config = dict(
    model='encoder-decoder audio transcriber',
    input='log_mel',
    decoder_mlp_ratio=6,
    decoder_head_dim=32,
    decoder_bias='all',
    decoder_parallel_block=True,
    init='torch_default',
    max_steps=9500,
    batch_size=128,
    lr_schedule='cosine',
    final_lr_fraction=0.1,
    weight_decay=0.09,
)
Rows from block 3 of the text decoder of a small encoder-decoder audio transcriber, named by matrix and row number. Rows with one number belong to one neuron. Each number is 128 + 32 x the weight over its row's rms, rounded and kept within 0 to 255. All counts start at 0. Numbers have three digits each.
After each neuron's rows are labels from the 100 texts, of 14976, where the neuron reaches its highest value: "fires on" is the input token at the peak. Only what is clearly more common there than usual is listed. The data: short read English sentences (LibriTTS-R).
# fc1: MLP up (decoder.blocks.3.mlp.fc1.weight, 1536x256), inputs 0-85
# fc2: MLP down (decoder.blocks.3.mlp.fc2.weight, 256x1536, transposed), outputs 0-85

fc1.281:171099152164168144127141133095083125150144168126114160171082151135071096130117097056125115101129135099088136121156103127140103131193124085152097128137107179119139112160119088127074122080103078128129160116167094138109131128090144109137122139168059141176115150
fc2.281:088170090161119100137144144136119156149150105170110131090135135138102163116103168186163167129151155179143167151102133091127146058121168177132135160165098112157116132136109116135149155109164130127046176174170157146123117092132113112108179115097178128112110120
fires on: "d"; "f"; "p"

fc1.230:161165144205120122093136137111113108156064095118170167161113126138079132137028185137139114166169117187100144130126142119154121114083131038118097168171088061110174133118110116089090118156136186133158117070106042149157148185130088176119136108116135121089112129
fc2.230:127082094071153125109095102160111157135159143172108081160137147172164145121150111183138117124103124139179115146084108127136092082134089081130113119160176161104094145132100184133086153102096105121170151109104165146108156166163144183115109094140178133139131082
fires on: "<end>"; "h"; "v"; "s"

fc1.365:145074060139128100168122138109134136150111144050076153155118142137162095132127136163145082126109063169140159115130164135154115119140131076134178199152120092076108084102082111131133130131095120138154124116109109132156123143169124122105092104122118159108205132
fc2.365:120121128131133165125165112127105123167131135122065193148106177103085107116100164130110189124171117128166147130071088153096103105093143154116140138085077067187146143146138132162073131160139175107132129166130156137135081150153145157134168181071132147124050147
fires on: "p"; "g"

fc1.320:117188115123150107152125119127167106192116145137067209106100092161132051151091110096162111095126178133154126133174099116112141097127159133156137186118083117116144052093119131079133169069139084085103109127083150084073143110119158122138074096146195132114197110
fc2.320:163049169102099138099149123111045086133143081118144170141129118161077162101158129134060152113114176130080111083172170189135139167152154046109156100105110081143089129194090154117160185134122158099157109113118110168138096151086120121100135112173146137123066151
fires on: "<end>"; "e"; "a"

fc1.225:150135104127167147080181151082117171190167066201106081094135104138120115110111099136117093093149154110145133106153169077125126141101131115105112159138157074152193124124124131085182167121152071114127182152096073090171117154161147155122112134138083141089166101
fc2.225:125125122103080130118121076117072147106079187081136114178109103079128151158114210141077114142113068185096149158097151163142157155123120166158064159127118200097153124119154132122094104137169142084125069144137092167074118165125100111150070113100106140145141103
fires on: "a"; "<end>"; "b"; "d"

fc1.484:124168083102103124165105108170145170154154117156119187142187090068170129092102099077097162127122182159136144127118085104061128109165153061152115159084150107167108142125127131163131120107144097042138100145130117110115118052161136156169188225114114134116197111
fc2.484:144100141157201156120114160098069167137102125111145092081129114102105148106185157142055087090093125137146120090146181136155095134135138092141116159107141163085166116133121187095171058131124132099132139147115182075127129110156173111114090091146158101176115154
fires on: " "

fc1.750:229125131125150195144150098094108151094189180171069121157116100126134109106142081166171151182150182123117143132151112184130181177071102127100125102123161118149113151104112070107085116073137164079161187153147154160077114137123145123137146132193089155178094146
fc2.750:153163077184054105117112178112108085111130036085066156114078169093149125132126119154116163143126104138175100115173140186134145103138153140130134156100105130163115114148122105146133163120065147241142151108121087081155187134104059146124127111121131154162054138
fires on: "t"; "m"; "l"; "<end>"

fc1.163:131081097152121111116171166084110079139057118098162146078156178132098150156084119154144101166131184072161154126144127115163147150131196131192076143152134144104134096144176127102125106127172109126145164137101144097135142095093127164137161116136122138128098084
fc2.163:089112120151113084129146130155176083127117161132205076137152097144152127156122139116091150118095082157180043110142120131114185128100044097081114114132136120133112137088138179140146168165138078143158133209136088163186138102109136164126176067089161084130147081
fires on: "a"; "e"; "o"

fc1.726:149104152128012175081174113106159186117144139148167140116093126107064083131111072128168147130136147133176104088087174049162125108089117095140151113138102139070093157094108178147126117153152141054138163069106137119153105065118171127055150105124127125157151096
fc2.726:157146111119188096106085135117126125128155145146091097118144181141152112086149163146079129090055172131119183183134141170117062131130146143132124155161093113148113116171189162097159111129089201157142102118148123104098072134158101131096157074168134124145115101
fires on: "u"; "t"; "n"; "v"

fc1.547:130164109158041126173198141139168137104105113122134152077082128084076138129147110136124169058165163148138154118101154137197130107158077167138070098116077170129112101034133165166129094110127079103139141134131085161128068047132081126140118154157104093132155119
fc2.547:126156160051162101126099105123065134110105104086081108193178053105117112124137133085161099144150106107137112134140108159164044162132090145178158161068123129147156165158142154057104171086119149122171120168146155116080177183141129092129147106124124141155124094
fires on: "o"; "h"

fc1.9:174133138081139122132105186128112122177162129028192131110096135090183121102119183154088165149151122123183104113129159143078132119156075133151191174116144109104173134120136075135103134109139082138151103136109116160125144127132181121160182132122114167106156148
fc2.9:130145089117120163135116119068134151107117127134154168139118132133152181103178133135119109167141171136138119116152109117154150142103072114227119040090134183154132031106147130068108125133134131116093146093151114108086120140127096151069104147124154192105161118
fires on: "a"; "g"; "b"

fc1.268:139101132122139145108191155148093151146149126143102107149131173160158118063126131136151117123140131116062038175184061112124115100136111086081140093189164161148138112073155096102035171083137167174137155157119130093126109098116120094122153122146139104170117068
fc2.268:118123143142146174169120157127181094159140121136138126153133148123108162181183115123118101085154137145151143084121136122121127134091143129183111138097156090099140194140105113178166114144160061168123111172136142114140161093147128149097103131117192125108135107
fires on: "p"; "m"; "u"; "l"

fc1.55:138101169099137139203152145132091152092135108158132103140092154098147098123187176098156141070157121062135124129135119139109167154181140124174102117136078126148113152163134148141116122097073165038127153108151079078151162163110141132131083098097198129120084139
fc2.55:150101106106123116104169138160116137168124135142105114137199149134167132170127120102064112115128105217143191134153167096153099080121102122099122179111094091180054140152145143089122140138070156076079158155165172206146100129114118113118131116107127116116172126
fires on: "n"; "<end>"; "r"; "x"

fc1.113:052080158068078089026162130154064086111094117173054189099127073086122072127163147106114178101092111077127118181151195102100091200145144102091076151113118126110118108135153113098097150096104156163176132103118069103119092120096110177131144144150122130149123125
fc2.113:145149151164139121162149162147165153160174084134118143116108178134085115117134174176139109205019177093115135061065112161187157138127110146100118130085104081123142173163141156109166123198079171092111110134109163171131153067118093070094144129130144126108178123
fires on: "t"; "h"

fc1.465:120081110147135119126160066145089067194101115127145147082167124143144125145137087144097083058133067170155101150134102117097161126142169055070163179130153167080156150147104148165123172196127112131138179136154118112111083124133170161144087120150158082165115196
fc2.465:168118147122120167073082165113093133157136168145124115103052130067150093089092126074176160184129141114093137142150106109144113107165134159143111100120148137163152146186079129102162119128135140161138127139142106116205101148122107171137103112105105127101118128
fires on: "l"; "u"; "<end>"

fc1.587:137054118122152139115117140055155158151121129102141109150152071115212100088102116193139143103122108107163155090119157143119153219123068162144174134099122157114148102114197111101106120067110086136147135127129208163101105112141143108066112152103130129171134096
fc2.587:175119048133083167144116103169144134119158104174153145102100112079134182134132125199140165120143062130196075089163121125140128097144094133118107105115113168158139147124156127095099101161093118083125093126130087072111080114185163155097187116152123095077164149
fires on: "'"; "u"

fc1.435:102166123104131124104130115067178148081112105120140117156066147091183126199129181127196124099091146151102120065211120119097152127104114184147089122152084121132098102054083093102115190143090122128129113102107194145135146142088050167124143152140206117161132065
fc2.435:113096093115133070090145089136079101099134131146143175132108152098150169118073181149103112119121144107153197111143121104100122171140150074120123092108177089139182156064138071122097089112154148092153115094139111188130104144159167124190098137121129077118150167
fires on: "y"; "w"; "<end>"

fc1.411:131139106101140140130153174159156141187186181119142163154145093140093140112100072103099151122113128119157079138076114157144088127141129100141114035219131128111112165120130110120108163082171134149128139140167109065120105178105124137081101108109128135149108135
fc2.411:113110139155137193084141127132106131102106115154116169104149136122113162129176113155134170142129113092133100123122108176106171130122149103158104077112151143153136139187106148149080123052074122169138169156156153135077143101136130158152092127119144148132095098
fires on: "'"; "k"; "r"

fc1.629:118102114125144131151097113176171181154161090133173107121178067104169135101085171170191168125147135095201093181107113204115059093123112134103093100108121081130144103099144171170102108140143141084171161157135151125129135145114145072152070103109084111100172105
fc2.629:164136072073088176136122172093127110112091111101123153122149090149168095136132063135126100190094083139079169120176100071162188126118161169085115142102193119104116115120115143120126162123116128154091158134089135119152104113107132186073115132078119093119136121
fires on: "'"; "e"

fc1.708:140167094116082184184091163099171137145087114107143137135095063072122097109155138074127124076122111194129129077123170081121105126165128142109142135171127157168133114085138093154169084203106126108149119128177109145183132187119102096082125120148153124099157065
fc2.708:119137138094171103140120079069154140118112165117164081136180082165117121102103161135071066140148147124145083098122139139100112170151143153157134138116121124066106104158150173081123088140099136178195105147107168120141124203165133151121191130107075108154109159
fires on: " "; "a"; "'"; "<end>"

fc1.295:141093119191113152103134124153184092125155171136124144132102118157168099122113105108156082090155176135180127081102116119113068176142078146164145166170081158095134161097165136126149111079117176136096101186183160142153089102153130133114100092078110159130172116
fc2.295:188151153154154146163190185109131107101146138043153178186148155074130131216180147148117099125159123184122100166144102121104129097082106161083145137158104174113133127173128120102121129178113111103084066118104162205084146105109157074103158113118083073145123103
fires on: "u"; "i"; "<end>"

fc1.448:139091096196120125140118198106155142189140057034102131094119113155126091146097171144189135079069105122067179121133122110148159086177140161135206107116153176112115099088150121099170143082129112151093117120116115108142157139092163133120130156094092093107135097
fc2.448:122141167119163149094122157126109116107091092170113146184112174084118155088125126162139153151145111109137144091090138171098150159154082124181151149129070143129148086165167102072162162154160088171125071136142110176147132154135143067196084113161126111163110154
fires on: "p"; "r"; "d"; "<end>"

fc1.690:175148178135116101148122095122131124097152041125122153125142143096124118128200086143178166106139167118087110125187158109072188112124192103079140116142134130168116140092167111132082099097131080131162158092084149118110101103124177088108083102184111124120139118
fc2.690:105111079143146129142150153108172153151165176165101135115101117138117113154104140142082106115057125100120173123115099075142135112139128153165151139103159154079116143131136087193164190108152142147133119127184125105197124108214074085089133145166125108138142125
fires on: "l"; "n"

fc1.46:066123131142069138170198118100043132118121121120156148159133083113154136135136148153133123166089147130140121148109150167162115141130143129131094090154145150144155070121139130117101099113134081155166099100155214158147117136104170131152109114147115194140118091
fc2.46:204122148133209141082108112121124140124139162118113162116084148143105093114118117145047158105124101121086111058151083109139122107126152153118213088114087133125109116135117184180148098089134118176140180121155152119097140103105098146093107124093142155146150137
fires on: "r"; "'"

fc1.153:111085062179097158137107114102148161145152093078124146120148148149089077096087118119179051107096134116136119166158140098151111123119102108113131109169172170126170116101174165152110150135105144107136146074139144085105105072177111120118118080130119125173091154
fc2.153:137134131116111117126132169149157071067161160136188065135123166102095116133099124140127150113105122148125085157153146141123150135176138102115049100122127092119179105118127128116138123105144132190147103152073148065070136110163164131137127133084133127091098100
fires on: "u"

fc1.590:098127148149156190187106104187085077132154119155117127163114142131169129097124086133097142119154119137166165119132176104209122135155118099156109146126119172115058129093166126101148149134125117120089099149126119069149090104121125183108107106125156146123177142
fc2.590:161135103138086103108126199140102131096112144093085124135151119094123135131195146135074114088100131119104116126117086167112096132102103150093104087094171104080130135140084146154088107116211103084150162094071111188165150104045159143156121167131129139101157136
fires on: "<end>"; "n"; "h"; "k"

fc1.210:123107145132140119108099120155125098123142123160132107145103154083169136101168081151104128123102085104143081124132204109143146143173117126124086140106137056083091103108167111147107148094156056168105143128082146122130134137134128105121222165164108136169186116
fc2.210:084102188065110141163124081184100123148129073129139123084197110150066186193153141151108109135150139138130102137152121152111114161097187071105110133104169161135133132106153104164164164112118110107064133134178090129175135106158135176145157123159135082177113096
fires on: "y"; "a"; "l"

fc1.353:126039084128105098132125198096085125171134092097179161120117135092118123072162167171145139144177107132111091181148121160132159138147129042082128085104148084172128162139163121147135119123143178129093097111127173096070143139184153094090131136130197158126119183
fc2.353:079099194125122195141091186145107077143118138085122112057129167154084124128107149147108139136155124082084064181146070168120133133119136134107087123141066147125127056140142104151083129131139159120069128158137087191078128066113028128142143120112131126074092174
fires on: "u"

fc1.506:119120140157105147138092148092160156117156185094152116179104135140110138168121089084123123119159132107119132104147116192083199132112121139134096128152112141119123027125135106107110136119143166116102163140126160129097182105097118084170088160127136151119078137
fc2.506:095065137121122114153139109154095113128117169144119142180098098165106144078088164123144129128157101145086149089160020019200097142078124092105128156108174093143211142132092163073153070136136134165071132080146148087144103126140115129138136149133097145113178131
fires on: "d"; "c"; "l"

fc1.749:173133101210128076149066152141070102139099098170077129114145115135133126137161129179156118116149102110169169061148093150129181181165109179157144143102158156092150140087120171144101138149098130099114108132161176125152172145139109124148072108143072058050119141
fc2.749:147135160134130120122075117140147102140129111057140133115119119230093099111089132143184152122106100119131082186139128146174174147165193128152143173093096102162160083208126169178113106211163165185096086157159125163148105133143071118119085143085134055133102178
fires on: "r"; "y"; "<end>"

fc1.555:122194077091135142129140109158131090153128121139117097159125163092163109197063167087161154138167109178143151164111124140145189151081134172157141073156098151121188131096109182176191142151152111061145136130109089096127111149112083113102094086112056116148086174
fc2.555:114092110143119196173163184110154069132140122143112156179120167091118128084154075116036089136100158088122103116102177153103100135132143120164198148112095120078096107173093076153076119124103140155120175117152149167149173101182146105166074169132154129067100126
fires on: "s"; "<end>"; "p"; "d"

fc1.390:124111135106129140146152093102119103105154160100134106143173150130080143161062135108165126179143119110134122113158093152178163141104121126043093132156071104132058162197154171123120083129118112113091182158105134102140169083129139150166119127151148134147171108
fc2.390:085096177125153116137140110104154137172052110128116078153083137163124157180141189101094126118110157160187147125131163112088077139160091124154159133139150198080164106102077063090095165106102173174149094133155178102103117103170161067104150116080123113106145104
fires on: "l"

fc1.568:119116097120159117174090124106153153148139118183163173184106117147112144131146094134141137160124167063170071157151147109176123104122107037068062101127135111142075131129154105094080172080158087171109117129117184156120112146062151094126111125098046084094126104
fc2.568:115156070138102198138053154131118069136112112084111202114113103101134092138108170146121148104140126105113183105097073181094107177109141130158164165155168091068172099104095101157190103128143151152135128124137094127139137128154087168138083110163145184173126101
fires on: "'"; "<end>"; "r"; "w"

fc1.701:140140128120066079086108148142155130140156137131180082162142147061116106170157143106165139124171080166104096168137086172135177096141204124133115169108157099145113114082178078155134192024067116129150146141144156071150160145145082106157080103089134154135128176
fc2.701:076133123158126143151099136111098079092119143177183079105115123155168142048138149137110144129089166127153116145105094120137125112168058111133144135155169166073090183131156124149122100170156159120095171099113126103107060160142114147154158133173197096104144108
fires on: "e"; "y"; "k"; "h"

fc1.526:168148153079114115121128139164133119114139151194149083141116140087181121112185129148151132121172110133126139136095176179112182106090112147111111131144123150153081120162141106142198116103125150112164154084139203127145100112134116165051139107121097141140105121
fc2.526:125112162162177110109103136086076118081123181062072113093090166224168096090115084135098153159151129110120051139080152127121164083185096147132153118124141078134123135095135181134112154116122116156085133161088122088128143138134115153161152143125138135057137148
fires on: "n"; "y"; "e"

fc1.324:123107159107154137126196160177122141140144149086142128138152137140140164110154139170155052050160088161149169164120107123093106122120120140106144085121090094169092161112144147059145061102092127125044121164082173152132136099071134145121090152088164111119115137
fc2.324:137125105151095096143163160136141107057159152161123150089142064078105086113124087136114141141097120097135173075103090140093123159156137096203131190130142170110131140106120071104161157110172104141166142153097133099160131212130196052169112169143084130114117119
fires on: "r"; "<end>"; "l"

fc1.692:150126119094182143180057121145115066088128139129138115129112168109152177118155087117159081138117119101097086120153144104087154170098107102141118082086109152141134146094156113124128164156144149108116140155122098057089124059123163103179151167093173086158127124
fc2.692:183121093111105106106188132126066093113128106134119137079168150114145102128115160116119176130151143124142112125157131074094139070082112074123143148126088133136145133090142084152140097131093111106161206100153090196151132091177112207099137063130082134127152089
fires on: "a"

fc1.765:119142151107100125121110103125085115189141098103143152097149125104058107120138115174129156068132144122148151103124147068156103096112153147133173112142093076118161158109127081154074166085125080105119138152102108062099062127104134146160125096192129121122159081
fc2.765:119119101166175091148110125155091147094073140070123088193102087102133144127091091123139086162091112132154152167102139140126119182117096167087124210089164157072119114169103116154143081182099159127133135142076174120087178157123156128151152185136168142183092177
fires on: "n"; "<end>"

fc1.687:097076161153140114093096097106126128157093142139106148136053120150150089119067104196114113102120117135087080108129140113080175128109075084130132137131098067218072072154146129118129140152155173083126172197125150131076102129172059137192127086134090106180097136
fc2.687:129143116188142099127136168139097144098156149149158156101098101133123071199092100105125124137085149131088178096115115107163133074157152123196137132125134114163156130134095115130177116115122127181128128088083106099149134138113126140115115139160194132046108071
fires on: "t"; "m"

fc1.122:141138154111130137101151141137105167163075105105139166113105101091137152086122178114084183172093195121153164101103153180139170125137109136143102123194131147165101092170177091127103148128160183098098155161116140111114107111118128145129113138110144083170178112
fc2.122:116088130154147153101127091108157169068093124107148076074110121093135090119133103143107160119137117121032058103110178200100120135181105154139163082120123154115132122169129125131113149120125136127131152100161122174158119060176142173118099107108137119144102130
fires on: "c"; "s"; "r"

fc1.363:175088070114141162121081144149140097132158158134162103153107131144128124187110148124092103164130188132152154137120180160141080109150101136136166111119031106088108150091111116118102107073208089139161151115165135083154121118148096144137121084150148158093162131
fc2.363:076198112142149087168132096138120113118076169083091154167116118107092100118235130133074134092093137103198169092160157090102133132207166111125082103167132168131108087090126152096086142124170191078097148107106195144110181141133171156113118133187177071158123128
fires on: "a"; "n"

fc1.184:162142222146095119146142140175105079152126133115156104146180121076156098144087108074089119107140129141153090137101109121145086132103160112164115102067091160137104054124098152132098125117141145154172142099118155122156138122135132118121134090102139117160108130
fc2.184:103113088157148125107108113107106143122136162154107104123062171094125084087112122104141119148175143136077113105121146096138107113081122173101158178153155149113129090139118116188206201095169128118147166188131134109155178138140149078077098182164160136131136103
fires on: "a"; "l"

fc1.293:114123091095139139104130108188127081089076148165022171152161189090138122097100165092180161120154127122084143130119144157095121105191164042102127116094114138123165100174161121137060107159148165138140149171156127124099103153092127077193117081133186092128136145
fc2.293:156166097172157174144110121118094088065140123124187118146147132144160104094106118167183109167144128161181079078101117159134113142148112103103140117144107123149182144149146105135187140106160085154203163114143085169147145107149134159127098117186148146107135137
fires on: " "; "'"; "<end>"

fc1.758:131097052166173098112101118123114091161119095121149056088110121111161158159095121096136144106110097128109178076122117130084103176143212101134082151063105153066123153130087144163110161111106144127140104183094190139134065198078072105124161065116148156108124075
fc2.758:085128152173133115157076148136172126086162141103147126151109169085151074112120072130117117125129110134156107121091083150122145182121153121088115173150154142161209159083088093119122083142113111225129112120151087152152097149082169163121081136140080139123119168
fires on: "o"

fc1.375:177119116054132098112173118143059152121067084140121160107135118118160110094111123137087114115151087136110177115140106089144147106095165148180065107095177142097106109158212125098103114076122151130100128190107162104140116122114094218151219116155079108104153102
fc2.375:119172165191115128155073103094189083136135106104083096100103105159127105217114044075098206053118130083106135115155112115105085153148200209111137121128097199128115161149126181093135148135177162106167134102136119136170134185110134148105097214155095116170146076
fires on: "s"; "t"; "o"; "w"

fc1.456:144144148143123119153146136070158149126108128130189119209123116148170136098092102141173112148140109136094158205155097143073132121152171155169140127165100159051045162159158124123165100053146127103087141119106095112082142121071076161148113128117105137130148148
fc2.456:138138070157108123101152072105140181119124187113099144151121146086103091153173138122160111161180137158106110124145116102129120126146129108161062145130110118128218106127126120102186113143113146122116083125095104130154122055102124114076154095115126130088062118
fires on: "<end>"; "r"; "l"

fc1.212:192134093189158102156139140103172139118140111086174128174066138127106077119125161113113103075104129105119139161141174152128124145108103146185167143137127109131107099147137124145222139149176138099099193044134173142144125158100157141191079172122123136125173123
fc2.212:120120105130103134119124111083147163117133117096067145131151129136096134163116161109152113141102108079187114155208159099135105115148073161139091137130145120170091131130128189099078086184129159106150108164175141111132083141127094155117201153101174159050166147
fires on: "p"; "v"; "l"

fc1.583:112174152136146129142186092072121182099081109102130152116157064104158124172156149148132147148106146167154111079077146173106112097110132129123098125125128096165150010106160127186123140191156150177117158171140173144168074196093115124140124083137091143137079101
fc2.583:101097134171198168116135109152133097133104115144148118156095108129175103093121170171077130130148053124093163160140162171171110103117120136081156104103130176181132127140115135122088123133126105131055102125150110122191131089168094133112077154163132095142077158
fires on: "c"; "a"; "h"; "q"

fc1.410:135106094123119155122107155148149095088153152102154099096122130107140081160133080201162149075105090160117163089153150135145160149102148095166143063127095113100123136089173117056164131134173154109117158113143098122105115101074149122117148118108134115122068130
fc2.410:148112197166197109116204153167149130125065147179109133162181107166102134103126156065115131123168090116114116112158080157123067114129187093103107205121131103179124105111149074098063091092129120136163170188170116084136170141205113093110085105122056127141079118
fires on: "'"

fc1.646:105156086118118116099041121101117122099155144091089086136185116062129129145161181091092149166135113147145106102199193089085130146119147181133110124124140136073065169111142138108124176082110103114136126123108159166158111109104202074193164143166129165111132110
fc2.646:132138172135119152105149133137186141108154143124144178126114096200134112124093133097211121175139061152123155180171094105064134161072111176149195083092119118115148085069095108095131105136169126145139165107107157065088083081151115174105147058125145118122185117
fires on: "n"; "a"; "i"; "r"

fc1.58:165112154117054100165114149131112113122132108134186169107129131121133175142106070175132173092164095098124127150195132139167112123149052161122091142208084096131113125076124098163121079119143117074169145141084089156087093094114143106062116197109141183141149169
fc2.58:081139133128100124038160114114113130102160134127149115198115127098161141138083143139142098087119109074163134128061070114115103105133124122114155111115096148126095086168159183151158106153106135134169080131197134093135110111117098091107184099168092148070132136
fires on: "u"

fc1.125:162176129110134142065113119138111084174192114146132119143136151097119168121143123125181153106138181114131100174123143104121111134182181139111109070127157133124118112110155113124074101133199118110164091116129159111071073091137139067136128128157124155097099115
fc2.125:119110131109101114110149149122134140112073244103127159109109123159167112167086087077144138162135136133176098171077113102194181097070117200117167117148151161110146152162097110147141091118128138130166152130147107114156146079143133122098125094130128136176082121
fires on: "'"; "r"

fc1.419:112092141114100175154146195130117109123138136101107119166111089091148104110093148114086189139155163129138107099125146171191155167132114078127133147150120077135107087124137106136140156059156083142120132092130151150086031088112160135114117088091102153149140111
fc2.419:119156103127133104106096096133191128170111115157158163059164117140061119210122118182085112106151077079200089086169088112153184137090170144132083108166117100167071100171122142158150114149072131117132131163146105160156113180126180128136172131116111181150113133
fires on: "'"; "u"; "p"

fc1.712:102104132115135099160168119192120118154142125132189122113158145136075141160091142098098129135129146098058067147167102173140128067105153094161055033061071135158139125144120131176094166102153152135167168130116141076150157175111141123069115104117139077181112112
fc2.712:114130153150103173074065090093115090099164137125161075108148118184113142124144151132149082094127165098080056149129129130144179123113139144102200201105131138069125167088172200096147131162131102180091141146151148094101091119117150166109088157150180160132143148
fires on: "a"; "r"; "s"; "l"

fc1.725:092125142135154092062109121125105091112123121078171189154122102079195109107158096163121139136089126118111146148129120122100170085110140131147179166138140147112138125173091101111102141179117170116127180195132120195169121137138114111097165086161125103109160125
fc2.725:129147091121123156140194155072168160138183131114121151113134150163140142132153150109065113108126084174153112086120122097113100188096123159129152113133123133111143159152048088147137177124143075139127111181077105131125146121080156122129082143155143142178139177
fires on: "u"; "<end>"

fc1.623:147097105140128119173083164143137161124175141121163168114102061066149096150114143162133139127126111158133135135105113133101163108098122105113099096121173099129135113150117159056116134148097132079164131143097104128037102089094130118092166089186150103160150099
fc2.623:127112126115114165191149129117074121124120095110100144187045142156103119201119085062059138090124146141166070093159114138168125094206134119143097174177074159108091127106085157164122120154093107213092109147079161122097158137123153175129101120101114147121156142
fires on: "t"; "<end>"; "b"

fc1.62:132080119126169147118090135059151109125107157099152120198084083122187155105130180195170196125156130078134101089136104064087158121145147120212151144166063127197174115139127130055122146066187144120147179137145114104138130165109119085097131118129104172076127106
fc2.62:090137121132137129082137168159111171114109109095091108165127113122105172182117107118147127225090171186140118164151171133145110140117184120130142068178103106135163118114090144106158099072152162163167133186086156122109156137150207063185166094141139162081075136
fires on: "c"; "a"; "r"

fc1.611:157168102141109077124123082130163115140110126116137131150127158156114140132119089114182178096096206115149134098140133106213085134148066107118155135120128108127170073152173129133064065128184139182092240122067127090066128116162135104092086107120116127166128083
fc2.611:106050144079149140137123132100150134081121137102064175139067148168115143131152146117105181111113156115169211151164131119150136130091117162100161139099135107192173151200089101096155163077188142169133089126135116099140179153162131109133128095155138160152071102
fires on: "e"; "t"

fc1.707:124141161122136116097155123207185103142088102141125158158129108162150094166179085206169127112155086138111128150141174121113131137140146096111131220138173197089128130097171115099166179107145152120083108087183160132175168120085133179158088106096096099111077120
fc2.707:155161124108113108094115123105119126123117178088108127091135133117128105117107121074116125132154113166116162106102121101053121116094135176178127133170153144126122155136094153174145120107168149139144150142109102153125073125121123114105134156074145174119117095
fires on: "o"; "<end>"

fc1.544:092142123109089102088154057135210129091116168175109191169106142123159139171189121130116174105116150106153141123108161122093069095122053073081079124117132095127180159133149141168133091175159119154093136069095132114135125148133135091180120143089173101189132128
fc2.544:167138115118145135076088137073159097164120073111118098036179128136064132087110110148102143087167099146069145168133117156171152141115221138244125112178101118123154130113114133131066114068153162118154138177116163156120120147144135133110131162121109146084077110
fires on: "n"; "u"; "o"; "l"

fc1.317:125167097157152100100121151098079086133173079072176101145150131142151154147114065110154172046154059099144093097116083096182088144126120120105154124150082113078170121049135127109083103173112179113130154143074126154158095139125159104156170098114131124148126127
fc2.317:160132142072150147149103093186151132220053128112124106122137123159121166108047095118079110147070126142155079208105141084099133126191136142121166093150158152168154097089116134122096176139181118131217086128120099145118170131158160123170084147176128115167141109
fires on: " "

fc1.276:117138138140110124103083115145120155139063133121113154138129114107120110134140066126101096142152174134089172113082114136120124106081111094145114160132070131143161155104151083119113140129175133059129141179131132167081097148142106131166114136119134192081114135
fc2.276:103136092179098082072153103140100172114067164128135145140128143093134199149132148103157093090189080134146104134173214084183142144105124138158127085139131100061124108106121185173106089119089143147169106178071134176172120118130142061087099120119155147112083123
fires on: "s"; "d"; "m"